From a checkpoint of a small image captioner.
Model: 48-pixel images, encoder activation silu, encoder depths [4, 4, 4], encoder widths [16, 24, 48].
Training: soap at rate 0.0021, 17600 steps, batches of 384.
Data: trained on regions of photos with short descriptions (Visual Genome), 203450 training examples, 33.2 epochs.
Rows from block 2 of the text decoder, named by matrix and row number. Rows with one number belong to one attention dimension. Each number is 200 + 20 x the weight over its row's rms, rounded and kept within 0 to 999. All counts start at 0. After the name is the row's rms in percent of the matrix's.
# q: attention query, key and value (stacked) (decoder.blocks.2.attn.qkv.weight, 576x192, the q third), inputs 96-191
# k: attention query, key and value (stacked) (decoder.blocks.2.attn.qkv.weight, 576x192, the k third), inputs 96-191
q.33,101,180,243,198,223,186,218,220,216,207,203,203,212,218,192,178,222,173,220,232,233,199,215,182,187,202,200,215,191,201,192,209,211,182,226,177,157,207,202,214,237,200,214,186,183,238,216,196,210,177,211,193,184,219,189,212,222,179,177,202,165,213,213,211,199,206,166,196,217,202,161,219,179,179,214,176,221,202,209,221,206,230,196,208,232,209,193,170,172,196,195,215,194,197,233,191,207
k.33,100,204,172,197,220,185,208,168,209,210,179,179,205,185,237,197,220,180,188,205,184,241,173,205,190,206,196,189,204,195,211,227,179,202,178,247,206,224,169,194,201,216,194,210,216,201,206,196,211,193,208,179,193,224,192,196,196,183,257,226,197,193,232,184,219,174,228,201,194,180,185,211,210,176,156,196,222,206,172,200,202,211,219,176,216,209,195,208,182,211,219,222,172,205,197,204,201
q.34,104,188,176,215,182,198,237,211,207,209,204,194,200,201,174,195,199,220,162,218,171,255,186,205,189,192,192,196,218,201,212,210,210,194,207,171,200,216,204,165,194,224,167,169,213,213,200,155,203,211,169,207,204,196,185,187,211,215,196,203,200,219,220,166,206,236,243,228,171,190,204,209,183,192,224,214,216,213,191,190,200,215,225,202,193,196,224,179,179,191,232,214,182,171,223,190,189
k.34,106,232,152,205,222,184,192,224,219,159,231,212,192,214,191,164,219,161,209,172,242,208,216,215,194,199,189,214,191,196,203,219,213,220,207,194,199,189,206,202,199,223,219,192,217,185,213,201,183,209,213,182,175,191,226,208,221,199,219,207,207,167,197,204,190,190,168,197,205,202,222,208,208,191,210,202,184,174,226,237,223,180,204,165,205,256,193,196,209,190,179,210,217,171,189,194,215
q.35,099,149,200,190,214,229,220,170,189,226,212,195,204,206,205,211,216,190,211,229,183,214,172,227,215,225,184,186,198,226,189,180,197,215,205,199,219,191,196,238,229,188,240,234,190,207,171,196,198,184,190,233,195,214,210,210,186,198,195,194,200,192,196,204,175,215,213,189,157,152,210,198,207,186,194,202,215,178,226,185,202,209,201,185,201,178,191,133,200,152,221,196,194,186,199,212,181
k.35,099,221,183,192,189,180,213,206,166,204,208,199,226,172,199,188,191,226,173,219,186,202,203,229,182,199,162,202,196,220,246,178,199,204,201,202,215,190,205,202,229,212,208,209,234,183,209,199,207,235,214,232,203,208,217,198,198,198,199,209,184,184,161,202,206,167,170,210,217,200,230,157,224,171,175,191,219,207,224,207,210,237,203,233,214,199,196,216,230,199,219,198,211,185,238,197,175
q.36,100,186,197,184,243,179,182,189,185,213,222,182,196,179,189,173,209,241,207,209,202,216,157,225,215,205,198,198,222,188,176,225,224,187,210,249,189,200,236,152,180,160,211,215,183,171,173,141,197,217,196,199,200,173,234,193,222,182,168,187,208,211,202,223,230,212,228,220,193,211,209,151,199,171,182,212,161,198,195,211,204,230,199,199,183,224,201,176,165,156,184,207,192,204,202,168,217
k.36,097,225,207,204,176,202,210,230,217,235,193,216,190,188,202,239,183,223,187,184,197,194,228,211,194,175,182,180,162,180,193,192,222,180,159,184,196,218,206,207,178,207,214,175,212,213,166,215,227,204,197,208,193,221,140,219,144,203,201,210,208,234,218,197,222,199,222,183,181,202,231,227,219,222,221,213,207,173,212,202,194,235,162,212,205,194,208,215,212,209,214,238,180,178,174,234,208
q.37,100,197,139,217,185,200,180,223,209,186,200,214,190,187,199,194,219,212,184,199,196,180,227,183,237,223,235,201,197,197,217,217,222,192,176,185,215,209,188,211,213,210,223,198,190,202,203,225,206,184,160,169,191,213,173,186,193,201,207,204,175,228,198,205,172,179,193,191,173,188,185,200,196,211,184,152,210,180,201,197,204,230,183,204,218,203,208,153,166,170,189,203,179,178,184,174,163
k.37,101,219,187,219,204,165,195,193,196,192,212,203,237,196,198,207,195,188,191,192,157,186,174,226,256,176,220,234,215,194,185,175,190,206,164,173,194,201,159,205,186,207,205,173,210,185,242,181,189,242,199,245,207,166,221,192,167,198,213,225,208,192,227,216,199,214,178,229,210,187,198,191,194,190,205,173,234,209,181,200,178,207,207,191,173,171,188,200,226,188,223,208,199,218,213,212,195
q.38,103,249,227,177,189,207,208,187,199,188,210,194,212,199,210,180,162,193,232,167,159,214,252,197,207,174,204,209,207,213,201,200,170,207,181,174,206,247,214,202,200,169,194,195,174,243,188,217,227,191,237,208,227,195,218,215,201,201,199,216,192,182,188,173,219,214,216,185,246,164,209,209,205,206,175,217,226,209,214,215,206,192,231,196,187,214,189,194,200,189,224,200,213,158,199,202,202
k.38,103,194,190,210,208,210,199,197,217,196,207,216,157,205,199,187,198,156,211,219,190,209,229,214,161,182,204,170,188,204,209,180,203,199,185,204,208,208,217,175,193,205,214,217,197,160,217,212,210,212,219,204,186,201,211,222,200,217,184,193,240,206,185,200,189,162,198,245,159,204,185,207,200,213,195,170,172,201,214,204,220,232,236,186,222,189,214,141,199,184,167,168,164,209,241,188,191
q.39,098,195,175,196,217,224,214,181,177,184,239,203,218,153,179,198,197,204,198,178,189,178,171,219,216,185,185,200,196,157,198,221,202,195,213,198,223,211,224,245,187,188,213,238,229,210,207,178,182,213,173,197,193,231,218,177,153,202,202,169,164,220,213,206,225,243,201,189,185,222,230,186,243,224,203,182,184,202,218,248,171,181,193,190,196,201,223,206,180,194,213,173,205,174,206,180,183
k.39,097,185,205,184,181,193,203,219,191,215,225,232,253,207,232,179,147,182,193,196,223,223,211,200,167,215,183,221,186,241,209,200,196,236,175,221,155,201,211,245,212,210,223,207,220,194,210,216,223,192,229,173,198,173,217,201,184,175,186,182,178,176,193,207,223,199,211,203,201,219,209,207,181,196,179,198,198,178,183,204,207,188,178,221,163,179,181,193,183,218,233,176,185,195,231,186,198
q.40,102,213,180,162,194,212,173,219,197,188,169,209,165,211,206,223,221,160,187,212,204,223,163,189,209,219,209,222,193,181,198,239,195,245,230,213,200,236,212,187,193,213,192,213,181,197,193,245,207,209,170,204,185,191,192,199,184,198,191,221,185,185,202,229,232,210,225,164,213,173,169,202,191,186,197,166,210,173,195,200,189,183,242,214,207,199,154,209,162,186,220,224,201,209,191,214,192
k.40,104,185,188,217,229,201,215,194,220,197,218,226,187,182,160,188,160,216,174,249,200,209,227,230,204,188,172,213,172,206,206,210,198,186,187,201,224,227,198,209,165,162,183,209,215,244,193,197,194,210,194,227,226,200,220,243,208,176,204,224,207,190,208,206,186,234,223,215,197,226,211,206,188,168,205,181,186,165,204,205,211,192,181,245,196,198,230,198,187,166,199,228,205,224,176,218,212
q.41,106,192,173,228,200,191,201,199,183,201,199,192,208,206,190,213,174,191,190,192,225,159,211,188,213,196,187,183,216,203,227,208,184,197,206,237,223,181,189,184,171,193,200,185,210,196,179,186,187,221,217,173,255,190,202,214,217,239,205,210,193,185,200,206,227,155,150,226,203,174,172,176,199,224,174,176,191,200,209,157,194,222,206,219,205,181,201,207,186,194,207,190,238,174,218,194,222
k.41,105,229,205,191,213,177,201,158,208,196,227,189,186,159,207,190,209,232,199,174,192,197,158,210,191,216,185,197,182,201,173,188,210,219,189,186,192,216,186,184,176,205,200,228,176,218,180,204,211,164,194,207,209,193,199,201,205,259,201,212,214,177,197,200,194,184,180,213,186,210,214,179,199,208,222,194,207,218,152,204,240,186,205,219,197,161,235,186,229,207,151,183,178,177,191,202,184
q.42,096,188,201,194,229,178,171,220,212,163,183,195,199,182,189,222,202,213,172,198,207,197,220,209,203,213,198,212,185,200,163,215,214,177,170,191,201,191,223,244,192,203,229,172,179,202,244,209,197,202,205,199,240,209,184,187,192,204,206,186,207,193,234,193,223,194,242,238,200,200,212,200,178,258,205,200,193,200,200,180,181,207,220,183,211,164,214,216,176,213,182,182,181,173,202,194,220
k.42,099,234,179,208,186,163,141,206,191,179,200,198,200,217,227,194,183,216,218,219,186,208,216,215,191,197,184,199,184,189,219,194,188,193,211,233,225,197,206,180,180,195,175,165,228,179,178,215,206,195,214,215,227,200,178,216,171,232,223,219,247,224,217,175,207,214,184,214,216,175,202,159,227,192,198,201,189,187,187,198,201,188,227,250,184,177,206,139,208,192,215,199,184,198,213,166,218
q.43,103,194,213,220,198,180,189,192,216,201,184,225,186,238,219,219,175,207,215,199,211,184,196,198,220,208,226,210,197,207,216,209,199,224,170,185,187,191,195,201,205,181,229,149,211,221,164,154,218,197,206,224,228,200,193,208,194,220,223,190,189,190,211,227,188,157,209,211,207,185,179,244,190,204,158,235,199,191,197,214,189,238,220,226,167,235,173,191,223,197,200,210,231,217,192,180,198
k.43,097,189,188,229,207,247,224,225,197,190,181,194,179,181,173,167,175,194,195,191,208,200,191,173,214,199,234,229,183,161,192,181,216,192,185,193,230,202,227,186,212,171,231,229,181,174,229,213,195,200,172,176,199,200,203,196,167,211,184,219,222,212,197,175,241,225,220,196,245,187,169,183,202,191,216,226,194,210,188,179,185,221,190,199,197,231,215,188,245,172,177,173,230,191,191,207,168
q.44,103,186,225,212,197,155,186,187,237,189,156,209,230,163,203,216,202,153,203,164,194,227,185,232,243,194,205,173,192,213,205,185,185,214,204,229,193,222,209,190,201,239,168,229,162,172,196,190,207,207,232,206,232,192,220,232,220,192,227,191,163,199,169,192,216,193,214,205,170,194,202,216,208,233,182,222,172,210,199,193,187,230,194,235,173,215,210,192,205,209,177,229,181,204,192,206,185
k.44,108,215,216,202,206,210,230,194,173,206,220,180,199,204,207,169,174,234,204,199,217,200,191,165,201,153,208,214,184,208,190,211,198,240,183,178,205,204,223,190,193,154,185,197,217,148,201,196,196,218,205,230,181,189,201,193,183,224,240,202,182,193,236,191,187,215,196,189,219,219,207,202,199,182,213,210,225,183,212,189,215,252,184,204,182,229,214,177,215,183,214,186,175,159,201,184,201
q.45,110,238,216,189,217,226,165,217,196,239,201,194,195,197,211,189,202,207,186,186,229,174,223,182,220,206,169,209,186,203,215,191,174,195,212,198,215,231,204,182,199,198,221,172,191,176,199,205,175,213,187,195,205,220,153,222,190,180,196,194,186,186,162,246,191,213,188,187,185,171,197,199,213,181,174,204,214,213,251,207,170,212,184,193,181,181,255,218,192,210,199,184,155,218,222,223,185
k.45,105,212,232,186,198,200,203,215,205,246,202,188,195,215,153,233,238,210,219,200,206,202,220,208,195,225,216,211,205,188,181,214,180,210,198,181,191,223,228,214,188,216,227,227,214,214,239,196,220,188,196,213,190,193,220,182,200,162,188,214,208,213,184,242,177,204,168,216,239,196,164,187,192,225,214,218,232,185,211,212,208,198,199,223,198,223,199,173,189,192,196,170,194,138,195,190,197
q.46,098,176,183,189,181,226,190,202,233,186,242,234,197,204,170,197,182,201,211,225,212,203,200,186,215,148,219,196,244,227,180,189,212,205,184,241,197,197,200,190,220,206,202,168,202,233,204,199,189,203,208,236,188,184,203,226,223,174,192,208,148,176,191,183,228,225,193,212,203,244,208,203,173,212,215,205,210,183,204,172,221,183,160,185,229,216,233,189,201,199,191,210,208,189,214,200,214
k.46,096,199,200,215,188,238,206,192,199,161,172,175,219,193,179,192,229,195,189,180,180,233,194,186,200,202,177,190,183,187,218,201,187,181,214,168,197,171,200,187,232,158,223,213,213,191,224,172,209,200,176,171,190,198,215,210,200,163,221,219,176,199,176,189,204,239,198,202,177,193,187,207,187,226,194,203,208,208,188,218,222,201,187,214,224,193,223,197,221,214,218,200,214,225,182,197,163
q.47,099,188,169,212,219,190,180,202,199,202,180,195,206,189,198,188,189,183,216,191,202,179,188,174,247,199,215,213,205,236,160,178,190,201,177,187,179,180,205,169,208,212,226,196,203,206,167,205,182,233,187,210,226,231,213,162,216,186,179,207,187,206,218,203,197,205,202,167,245,219,202,193,231,211,182,185,208,219,209,233,220,180,194,187,204,171,206,213,177,168,230,206,206,242,208,212,190
k.47,095,207,190,202,200,222,203,220,198,219,210,200,183,170,216,193,193,220,204,198,201,204,189,196,171,210,219,214,208,157,202,156,207,182,145,208,178,200,165,217,197,184,191,205,213,196,187,209,218,219,209,181,198,189,180,179,216,220,224,194,170,201,221,172,236,231,196,196,206,157,158,190,185,204,192,207,202,174,186,181,203,229,178,173,195,205,200,230,213,225,229,185,164,224,211,207,204
q.48,102,190,185,222,208,201,233,193,194,204,225,187,199,161,211,207,192,235,192,156,196,186,206,202,205,197,205,182,200,197,195,174,200,199,192,202,183,167,186,173,231,188,200,170,217,241,188,194,233,206,185,166,202,183,231,188,187,217,216,185,215,192,214,215,165,221,178,221,179,208,174,195,203,202,189,172,201,169,216,210,234,201,203,227,225,203,177,254,201,190,207,212,196,210,208,216,213
k.48,102,204,181,179,212,205,213,240,199,214,199,211,228,174,226,191,237,179,222,188,205,221,193,218,189,204,201,203,228,219,180,203,239,181,227,169,218,205,221,214,200,166,175,214,241,197,205,172,176,188,204,197,234,220,203,172,195,173,211,189,234,183,174,165,211,176,166,203,207,194,188,202,212,202,217,204,204,215,194,199,189,218,203,183,203,178,251,183,177,214,203,207,232,182,194,191,210
q.49,104,207,194,168,212,182,198,168,178,167,192,206,212,209,190,219,213,219,202,178,200,181,197,197,202,217,210,175,205,206,216,221,183,196,215,147,196,192,207,198,213,198,168,222,195,193,195,231,178,185,205,165,204,197,201,200,216,185,185,184,236,213,201,181,227,214,212,240,205,188,246,203,197,233,204,212,168,182,178,208,207,196,215,201,221,192,171,209,172,196,220,187,205,226,201,198,213
k.49,106,189,213,243,183,222,215,219,178,191,199,191,179,197,231,180,224,201,185,210,196,188,189,179,182,210,216,226,203,201,219,206,234,228,197,218,189,191,198,173,176,149,193,200,178,166,160,226,233,178,188,193,213,208,186,181,209,196,202,157,154,185,207,199,204,182,182,198,211,180,231,203,228,199,212,194,240,237,241,224,222,206,218,186,196,223,204,206,176,220,210,220,198,191,206,198,197
q.50,095,165,205,160,198,200,230,200,187,215,196,186,200,200,227,210,207,227,196,191,210,147,195,177,193,153,213,228,194,214,242,190,179,195,182,179,186,181,191,188,186,202,210,205,203,164,212,206,200,187,224,185,196,210,170,198,182,245,228,211,181,187,200,153,195,176,186,200,214,169,202,193,175,165,186,232,222,204,183,232,240,226,155,171,192,179,193,220,234,209,210,215,218,204,226,261,207
k.50,101,199,173,235,194,163,212,214,218,205,191,212,203,187,176,178,171,208,205,191,205,212,187,233,151,189,208,176,216,189,204,162,192,220,223,186,202,180,192,192,234,192,213,206,187,239,195,206,193,187,217,177,190,201,174,192,141,187,212,168,194,206,211,181,210,198,215,203,194,174,213,183,214,187,240,232,208,205,175,198,183,184,220,213,223,216,163,209,223,190,211,204,213,194,207,172,202
q.51,100,211,198,198,192,188,214,186,173,219,186,178,214,208,219,172,204,204,221,180,186,234,209,167,179,194,202,238,214,182,186,182,190,206,205,206,226,205,183,239,216,208,207,171,193,204,200,195,167,187,202,186,181,208,186,203,196,219,219,181,209,195,185,210,192,195,209,181,209,226,199,197,194,218,198,212,206,191,217,211,179,170,236,241,190,186,183,211,184,213,217,201,233,203,190,228,193
k.51,107,199,190,190,205,203,203,211,200,194,229,219,191,192,197,172,221,190,185,210,213,165,168,175,204,198,166,162,220,208,206,211,184,202,191,216,193,239,231,197,196,182,219,224,197,182,186,207,220,199,185,203,204,189,169,241,172,187,188,210,212,196,194,218,233,217,172,157,216,168,190,201,200,189,191,234,176,176,205,169,188,197,230,225,199,212,221,151,209,206,194,169,176,204,149,212,201
q.52,101,189,174,197,209,216,193,151,190,211,242,214,204,190,174,206,182,215,240,201,214,180,215,192,185,219,207,177,205,200,214,185,224,188,181,173,156,180,202,160,208,187,211,176,237,204,207,150,174,194,155,195,222,216,200,201,192,184,216,194,192,216,154,219,174,200,216,203,209,194,188,225,198,187,202,210,188,224,199,176,215,203,219,208,208,174,218,225,204,167,210,185,190,176,204,201,185
k.52,107,160,178,186,216,201,225,211,203,200,171,213,204,182,177,225,195,208,227,188,196,149,233,180,188,230,225,206,184,197,217,193,208,163,174,172,191,172,191,235,213,231,168,236,228,188,223,223,204,181,244,196,221,229,198,196,205,198,206,190,225,196,208,196,227,165,179,206,230,184,190,178,214,211,179,215,196,170,202,212,197,186,233,210,218,175,201,217,202,178,193,234,186,194,226,183,188
q.53,090,197,189,204,198,174,207,207,179,229,214,187,191,211,177,175,209,206,200,222,233,167,224,210,210,212,201,180,195,204,233,203,214,209,215,210,210,196,197,192,204,183,201,213,208,176,224,207,226,204,218,186,177,194,226,249,193,208,219,211,211,225,194,199,191,204,203,165,233,216,204,215,190,198,176,239,217,183,216,237,160,201,188,243,212,200,201,210,206,188,236,186,210,189,182,203,181
k.53,095,198,184,215,201,208,165,203,217,218,195,209,176,236,176,196,185,231,228,249,206,232,207,172,216,197,221,177,179,202,225,188,218,213,168,213,194,195,205,215,190,200,213,202,231,171,191,229,241,229,179,222,204,211,208,184,166,183,173,222,227,223,193,177,202,174,195,208,218,212,197,204,174,176,198,228,187,222,190,157,199,174,191,226,226,198,173,199,171,222,175,220,201,197,176,205,209
q.54,097,205,206,172,219,193,167,188,214,188,182,214,226,219,184,202,186,162,193,231,200,204,219,184,207,180,232,163,212,209,236,214,197,177,196,180,214,188,186,172,228,219,186,201,174,197,221,201,174,226,229,196,175,200,187,222,225,184,237,194,181,172,223,184,162,214,213,161,199,190,224,198,208,188,195,179,179,194,183,175,197,207,185,202,193,205,213,224,218,231,181,191,247,217,192,158,215
k.54,103,203,233,205,196,188,217,200,172,228,229,220,192,200,209,205,195,203,196,217,189,189,206,199,206,208,170,188,184,211,205,184,206,237,204,217,185,194,220,170,174,195,226,221,189,199,219,195,233,162,243,206,197,185,175,220,205,191,188,226,190,197,158,212,149,197,174,237,201,189,227,224,203,205,211,180,188,236,181,202,218,215,231,206,203,210,132,222,231,193,186,231,227,196,217,205,166
q.55,103,238,211,170,193,214,223,203,197,179,209,228,190,193,202,220,204,176,231,234,233,171,191,213,214,187,180,196,213,216,230,209,231,180,196,190,192,219,200,206,231,217,203,204,205,223,183,182,204,196,211,195,218,193,173,195,201,205,218,175,229,203,192,222,216,219,176,178,232,164,194,213,217,147,200,195,228,195,205,194,238,144,219,185,183,174,181,169,231,180,194,179,195,201,234,211,212
k.55,106,198,206,174,200,215,147,226,240,187,173,215,186,185,174,212,183,200,204,168,198,219,238,232,208,214,157,199,187,206,223,175,181,195,191,215,166,216,205,190,190,211,173,206,196,164,191,176,208,249,228,202,237,186,168,187,159,206,193,180,188,219,211,224,181,222,192,214,163,222,225,181,203,205,187,220,204,215,188,227,185,201,208,224,191,204,189,215,212,191,214,234,203,200,208,205,199
q.56,096,219,222,190,183,159,229,218,197,218,175,218,192,224,182,169,228,182,186,203,194,199,199,215,209,194,207,189,212,179,213,217,213,156,196,197,195,172,206,179,198,178,222,162,182,169,203,214,209,183,187,228,232,186,195,193,227,182,188,211,201,222,187,194,190,224,192,195,198,218,191,203,226,230,203,188,210,164,173,225,201,208,184,180,217,218,186,211,193,187,197,183,212,201,219,149,204
k.56,100,174,203,207,209,181,203,192,210,213,210,171,174,230,189,209,163,199,173,186,188,194,198,204,197,246,211,215,227,202,161,186,210,201,182,199,175,207,246,208,217,219,203,191,213,211,204,218,130,199,213,201,192,179,161,173,175,188,176,216,227,163,218,219,198,211,226,222,220,195,190,217,258,192,216,209,176,212,208,199,195,178,209,222,194,188,183,194,192,191,189,189,194,171,193,203,203
q.57,101,225,225,203,212,225,233,182,216,187,201,207,200,213,187,232,211,208,208,209,183,193,193,213,193,213,224,205,183,225,200,184,235,236,187,200,192,176,178,234,193,197,207,226,196,192,205,246,239,204,220,179,178,213,201,179,209,192,200,181,198,167,193,212,193,192,185,187,165,222,221,228,199,245,209,202,197,215,223,210,184,215,213,196,193,171,166,226,248,197,229,235,177,238,217,193,179
k.57,107,208,202,189,203,223,231,210,194,217,169,143,238,223,201,219,192,205,214,161,195,216,198,219,218,228,195,181,176,140,191,216,208,186,200,245,190,200,199,208,236,211,174,174,165,212,194,161,196,161,209,210,202,201,198,187,188,179,212,234,229,258,182,222,177,227,160,202,203,182,163,205,223,190,209,233,211,189,198,212,188,217,215,222,203,216,218,163,216,218,184,188,175,152,203,195,217
q.58,097,187,179,169,141,192,191,192,171,199,189,222,199,192,201,197,209,186,186,220,228,190,186,205,173,215,150,217,226,196,194,211,210,199,210,231,177,207,216,197,216,204,169,194,186,207,196,204,191,231,190,211,202,200,233,190,243,182,202,216,204,200,198,191,213,192,223,196,187,237,181,202,201,217,183,198,189,194,190,190,159,174,200,195,238,177,200,223,191,201,232,213,189,204,188,191,196
k.58,096,202,218,200,188,219,158,220,211,228,202,225,179,188,210,172,203,236,209,197,186,219,199,187,187,225,193,196,206,162,187,177,190,201,180,166,198,212,209,206,208,162,240,166,212,216,220,194,242,221,230,205,218,214,187,207,199,221,170,207,210,187,217,211,202,191,198,187,180,195,180,172,201,178,227,185,239,170,212,203,200,225,174,218,177,167,184,224,199,201,192,213,247,230,214,213,215
q.59,105,189,185,201,235,182,196,211,219,216,191,219,162,187,207,207,193,194,189,210,228,218,197,198,214,170,208,186,191,187,214,212,211,253,198,222,176,233,204,186,198,168,232,234,202,180,205,178,204,192,240,197,210,222,219,198,213,205,179,202,187,225,208,189,201,177,227,180,196,216,195,233,233,214,225,197,222,182,201,220,232,170,161,208,211,187,244,192,162,201,202,226,232,218,197,198,179
k.59,108,203,209,230,176,211,208,220,197,212,196,184,221,226,209,212,204,223,231,227,239,229,177,186,208,196,203,190,221,197,214,167,195,207,200,202,186,190,220,221,227,150,170,209,172,186,221,184,165,197,224,203,152,205,212,207,231,162,181,197,225,185,195,196,183,204,185,182,216,208,176,225,179,198,167,189,185,200,225,201,208,181,183,228,217,225,225,219,181,206,178,211,202,221,236,217,178
q.60,105,203,235,215,210,230,219,207,181,221,187,240,233,212,240,220,182,228,182,211,202,213,173,218,174,172,193,193,207,184,185,176,189,247,215,175,182,182,225,212,212,180,200,238,170,196,224,203,208,219,178,223,175,213,169,206,197,225,198,199,187,193,163,181,228,219,228,182,218,210,190,226,214,164,225,188,204,211,188,193,178,202,219,199,201,228,210,242,220,203,172,191,189,235,214,216,183
k.60,106,200,176,198,203,225,227,196,186,224,164,170,224,194,181,185,206,168,172,207,206,210,226,225,272,199,185,189,185,203,233,174,205,164,175,186,222,207,215,206,183,202,182,178,184,201,180,215,202,201,211,221,174,222,201,188,186,185,164,183,201,219,218,206,179,172,188,208,165,171,180,250,189,237,219,180,191,198,208,158,192,208,184,199,190,215,186,178,196,195,175,187,201,177,192,193,202
q.61,100,166,196,190,188,187,204,247,190,172,202,214,190,182,189,221,204,209,177,182,193,175,203,186,217,226,198,188,174,222,200,239,193,214,219,227,200,237,211,184,190,226,179,204,201,184,222,229,208,212,163,204,193,184,204,167,204,195,229,208,196,162,216,208,177,183,228,210,207,240,200,182,208,185,222,192,235,183,205,210,190,194,196,176,202,218,185,190,193,168,163,223,198,187,226,211,216
k.61,105,217,214,229,170,163,208,172,218,191,171,236,222,219,205,190,202,177,197,196,171,217,174,197,167,200,228,196,212,228,184,176,203,206,205,190,170,199,203,214,219,201,190,197,200,209,151,200,214,174,181,245,200,210,215,228,241,237,192,210,214,212,223,199,183,215,198,198,212,224,180,232,174,194,218,205,223,213,213,200,176,225,226,190,216,216,186,195,238,229,190,230,170,201,176,205,182
q.62,101,195,200,213,217,164,202,167,203,215,179,212,191,222,186,217,216,193,217,208,168,162,192,213,210,185,194,219,223,159,174,169,157,191,240,203,207,197,180,214,199,185,173,223,197,184,180,205,198,165,193,215,163,200,203,203,210,192,208,229,199,209,189,211,164,217,241,203,184,203,206,213,216,218,218,202,193,203,201,188,220,183,215,206,194,186,215,191,163,218,196,171,195,225,198,224,178
k.62,101,208,210,181,212,186,219,209,187,172,214,211,193,211,233,197,231,213,190,245,201,205,188,201,209,202,240,211,200,195,201,195,222,166,235,183,167,197,240,188,202,196,188,207,213,180,231,229,192,206,207,194,173,192,140,238,198,190,196,186,212,219,170,203,196,202,215,186,213,196,220,242,183,188,176,186,214,211,173,226,208,213,168,198,180,220,218,187,213,143,191,220,213,245,208,220,225
q.63,100,182,214,172,238,198,181,197,181,199,199,197,163,210,177,188,190,205,229,204,167,198,226,179,179,191,181,183,183,199,199,187,180,202,200,177,185,238,196,211,191,191,214,206,236,178,211,222,197,203,194,198,211,199,224,215,177,211,189,185,187,149,170,229,233,220,183,183,168,184,194,176,197,184,207,214,206,210,194,178,195,202,195,209,197,170,197,166,179,174,228,180,240,176,164,194,195
k.63,101,191,160,212,194,189,236,172,214,168,178,209,215,193,190,243,162,183,198,173,205,184,189,178,222,212,204,218,218,169,179,231,224,170,198,210,218,209,214,196,196,197,232,205,157,218,191,200,229,199,197,231,199,202,182,183,199,158,166,232,205,191,208,191,200,175,205,186,219,180,244,187,219,209,176,198,199,209,207,205,169,203,229,194,222,192,170,234,222,239,202,205,214,179,213,182,174
q.64,100,185,225,181,209,199,205,210,195,202,198,188,186,230,195,186,185,224,183,214,184,206,202,217,239,241,210,210,181,201,243,229,189,217,208,223,149,194,181,232,195,198,209,208,175,216,218,206,223,184,188,180,200,229,205,221,242,200,240,223,196,228,202,220,183,181,195,244,195,188,206,170,210,215,243,228,231,160,191,219,190,202,181,215,192,189,144,163,202,243,208,196,206,197,204,233,171
k.64,103,170,186,168,226,199,212,184,201,211,219,178,202,214,190,186,239,174,196,194,176,180,190,172,199,191,222,191,157,223,210,222,217,177,216,222,186,223,216,161,216,178,200,195,246,180,204,192,201,229,198,219,209,200,180,214,201,216,209,210,199,160,217,201,213,203,181,197,208,228,204,170,178,212,178,211,178,199,173,234,212,188,195,172,207,187,234,227,215,210,171,224,193,188,195,225,180
q.65,102,242,159,187,197,206,212,214,170,189,199,177,160,199,202,213,188,209,206,193,213,190,149,198,222,216,193,174,229,203,178,190,188,203,174,195,192,178,189,203,215,161,186,185,207,215,211,210,206,202,196,199,197,217,198,207,203,219,173,206,231,185,136,216,178,190,186,188,207,191,180,176,162,204,182,195,207,215,178,194,182,189,243,203,159,184,200,170,201,238,200,218,218,185,232,186,237
k.65,102,149,216,173,204,226,188,214,193,202,188,178,179,226,183,203,207,213,185,217,210,189,219,221,199,214,182,217,196,182,170,168,202,189,201,225,245,207,206,201,197,207,247,181,239,234,255,209,195,208,215,198,215,192,206,185,197,189,217,161,220,193,211,201,200,188,206,204,189,166,227,197,196,185,202,222,198,221,205,194,205,192,212,208,194,169,226,194,162,195,243,228,201,218,197,184,230
q.66,106,214,206,166,191,206,214,225,172,199,230,244,208,214,206,208,194,236,181,169,186,188,190,181,230,217,164,209,183,203,181,191,187,225,178,163,166,196,194,195,204,168,170,225,179,222,197,196,201,193,200,212,219,179,201,204,194,205,230,227,230,205,215,188,207,209,166,192,194,246,171,193,188,205,241,228,194,191,200,221,183,206,208,201,197,221,196,206,184,223,198,219,212,198,197,200,203
k.66,110,169,195,192,207,214,217,207,165,210,212,215,216,214,164,205,178,175,228,185,195,199,172,201,209,170,145,203,240,181,192,199,182,198,196,193,225,194,194,193,189,216,188,195,198,190,200,209,234,192,216,208,221,226,178,176,220,238,193,210,145,212,174,246,238,224,222,163,174,217,197,172,219,190,203,172,213,226,197,197,210,203,168,213,213,192,186,215,153,203,185,202,210,212,173,177,216
q.67,100,183,221,188,184,212,190,202,221,208,196,223,210,192,161,178,193,201,228,203,213,216,177,183,194,217,199,178,205,195,191,175,178,162,227,165,227,183,194,215,198,183,189,209,188,183,220,217,225,219,188,217,192,218,227,182,203,159,215,235,195,189,171,244,184,210,181,214,203,209,196,210,194,220,193,193,190,161,180,241,192,196,181,207,224,189,206,229,191,196,207,202,188,160,207,216,224
k.67,101,205,170,178,187,186,192,211,192,198,222,154,204,242,203,217,171,218,225,191,190,188,225,202,207,199,207,212,214,218,199,185,215,184,231,246,216,206,218,188,192,185,199,222,201,204,206,224,212,175,213,245,228,239,223,213,202,237,175,216,216,194,199,214,192,210,149,196,233,160,222,209,233,182,192,193,171,201,216,187,197,208,222,218,215,187,197,238,219,219,251,211,190,206,200,194,182
q.68,103,163,196,227,174,203,234,200,216,204,188,203,237,190,185,204,230,219,227,232,207,229,182,192,218,209,228,217,209,183,169,195,184,159,213,218,188,211,173,185,207,214,196,204,187,203,192,197,225,201,206,169,194,183,206,193,184,216,199,192,245,208,196,230,224,192,180,163,240,206,195,177,216,159,219,192,211,221,179,197,210,209,218,191,183,183,162,213,181,201,226,143,177,198,218,198,201
k.68,109,205,155,204,210,237,193,240,204,190,198,224,227,181,187,214,213,233,216,184,209,231,194,187,198,189,192,187,147,206,212,186,178,182,204,230,212,221,188,186,172,170,190,215,218,215,205,197,194,215,176,173,172,216,204,215,203,195,181,197,187,197,210,211,225,223,204,187,170,228,217,194,230,184,183,160,187,199,191,175,210,217,238,178,248,203,178,213,232,200,199,203,229,204,173,227,191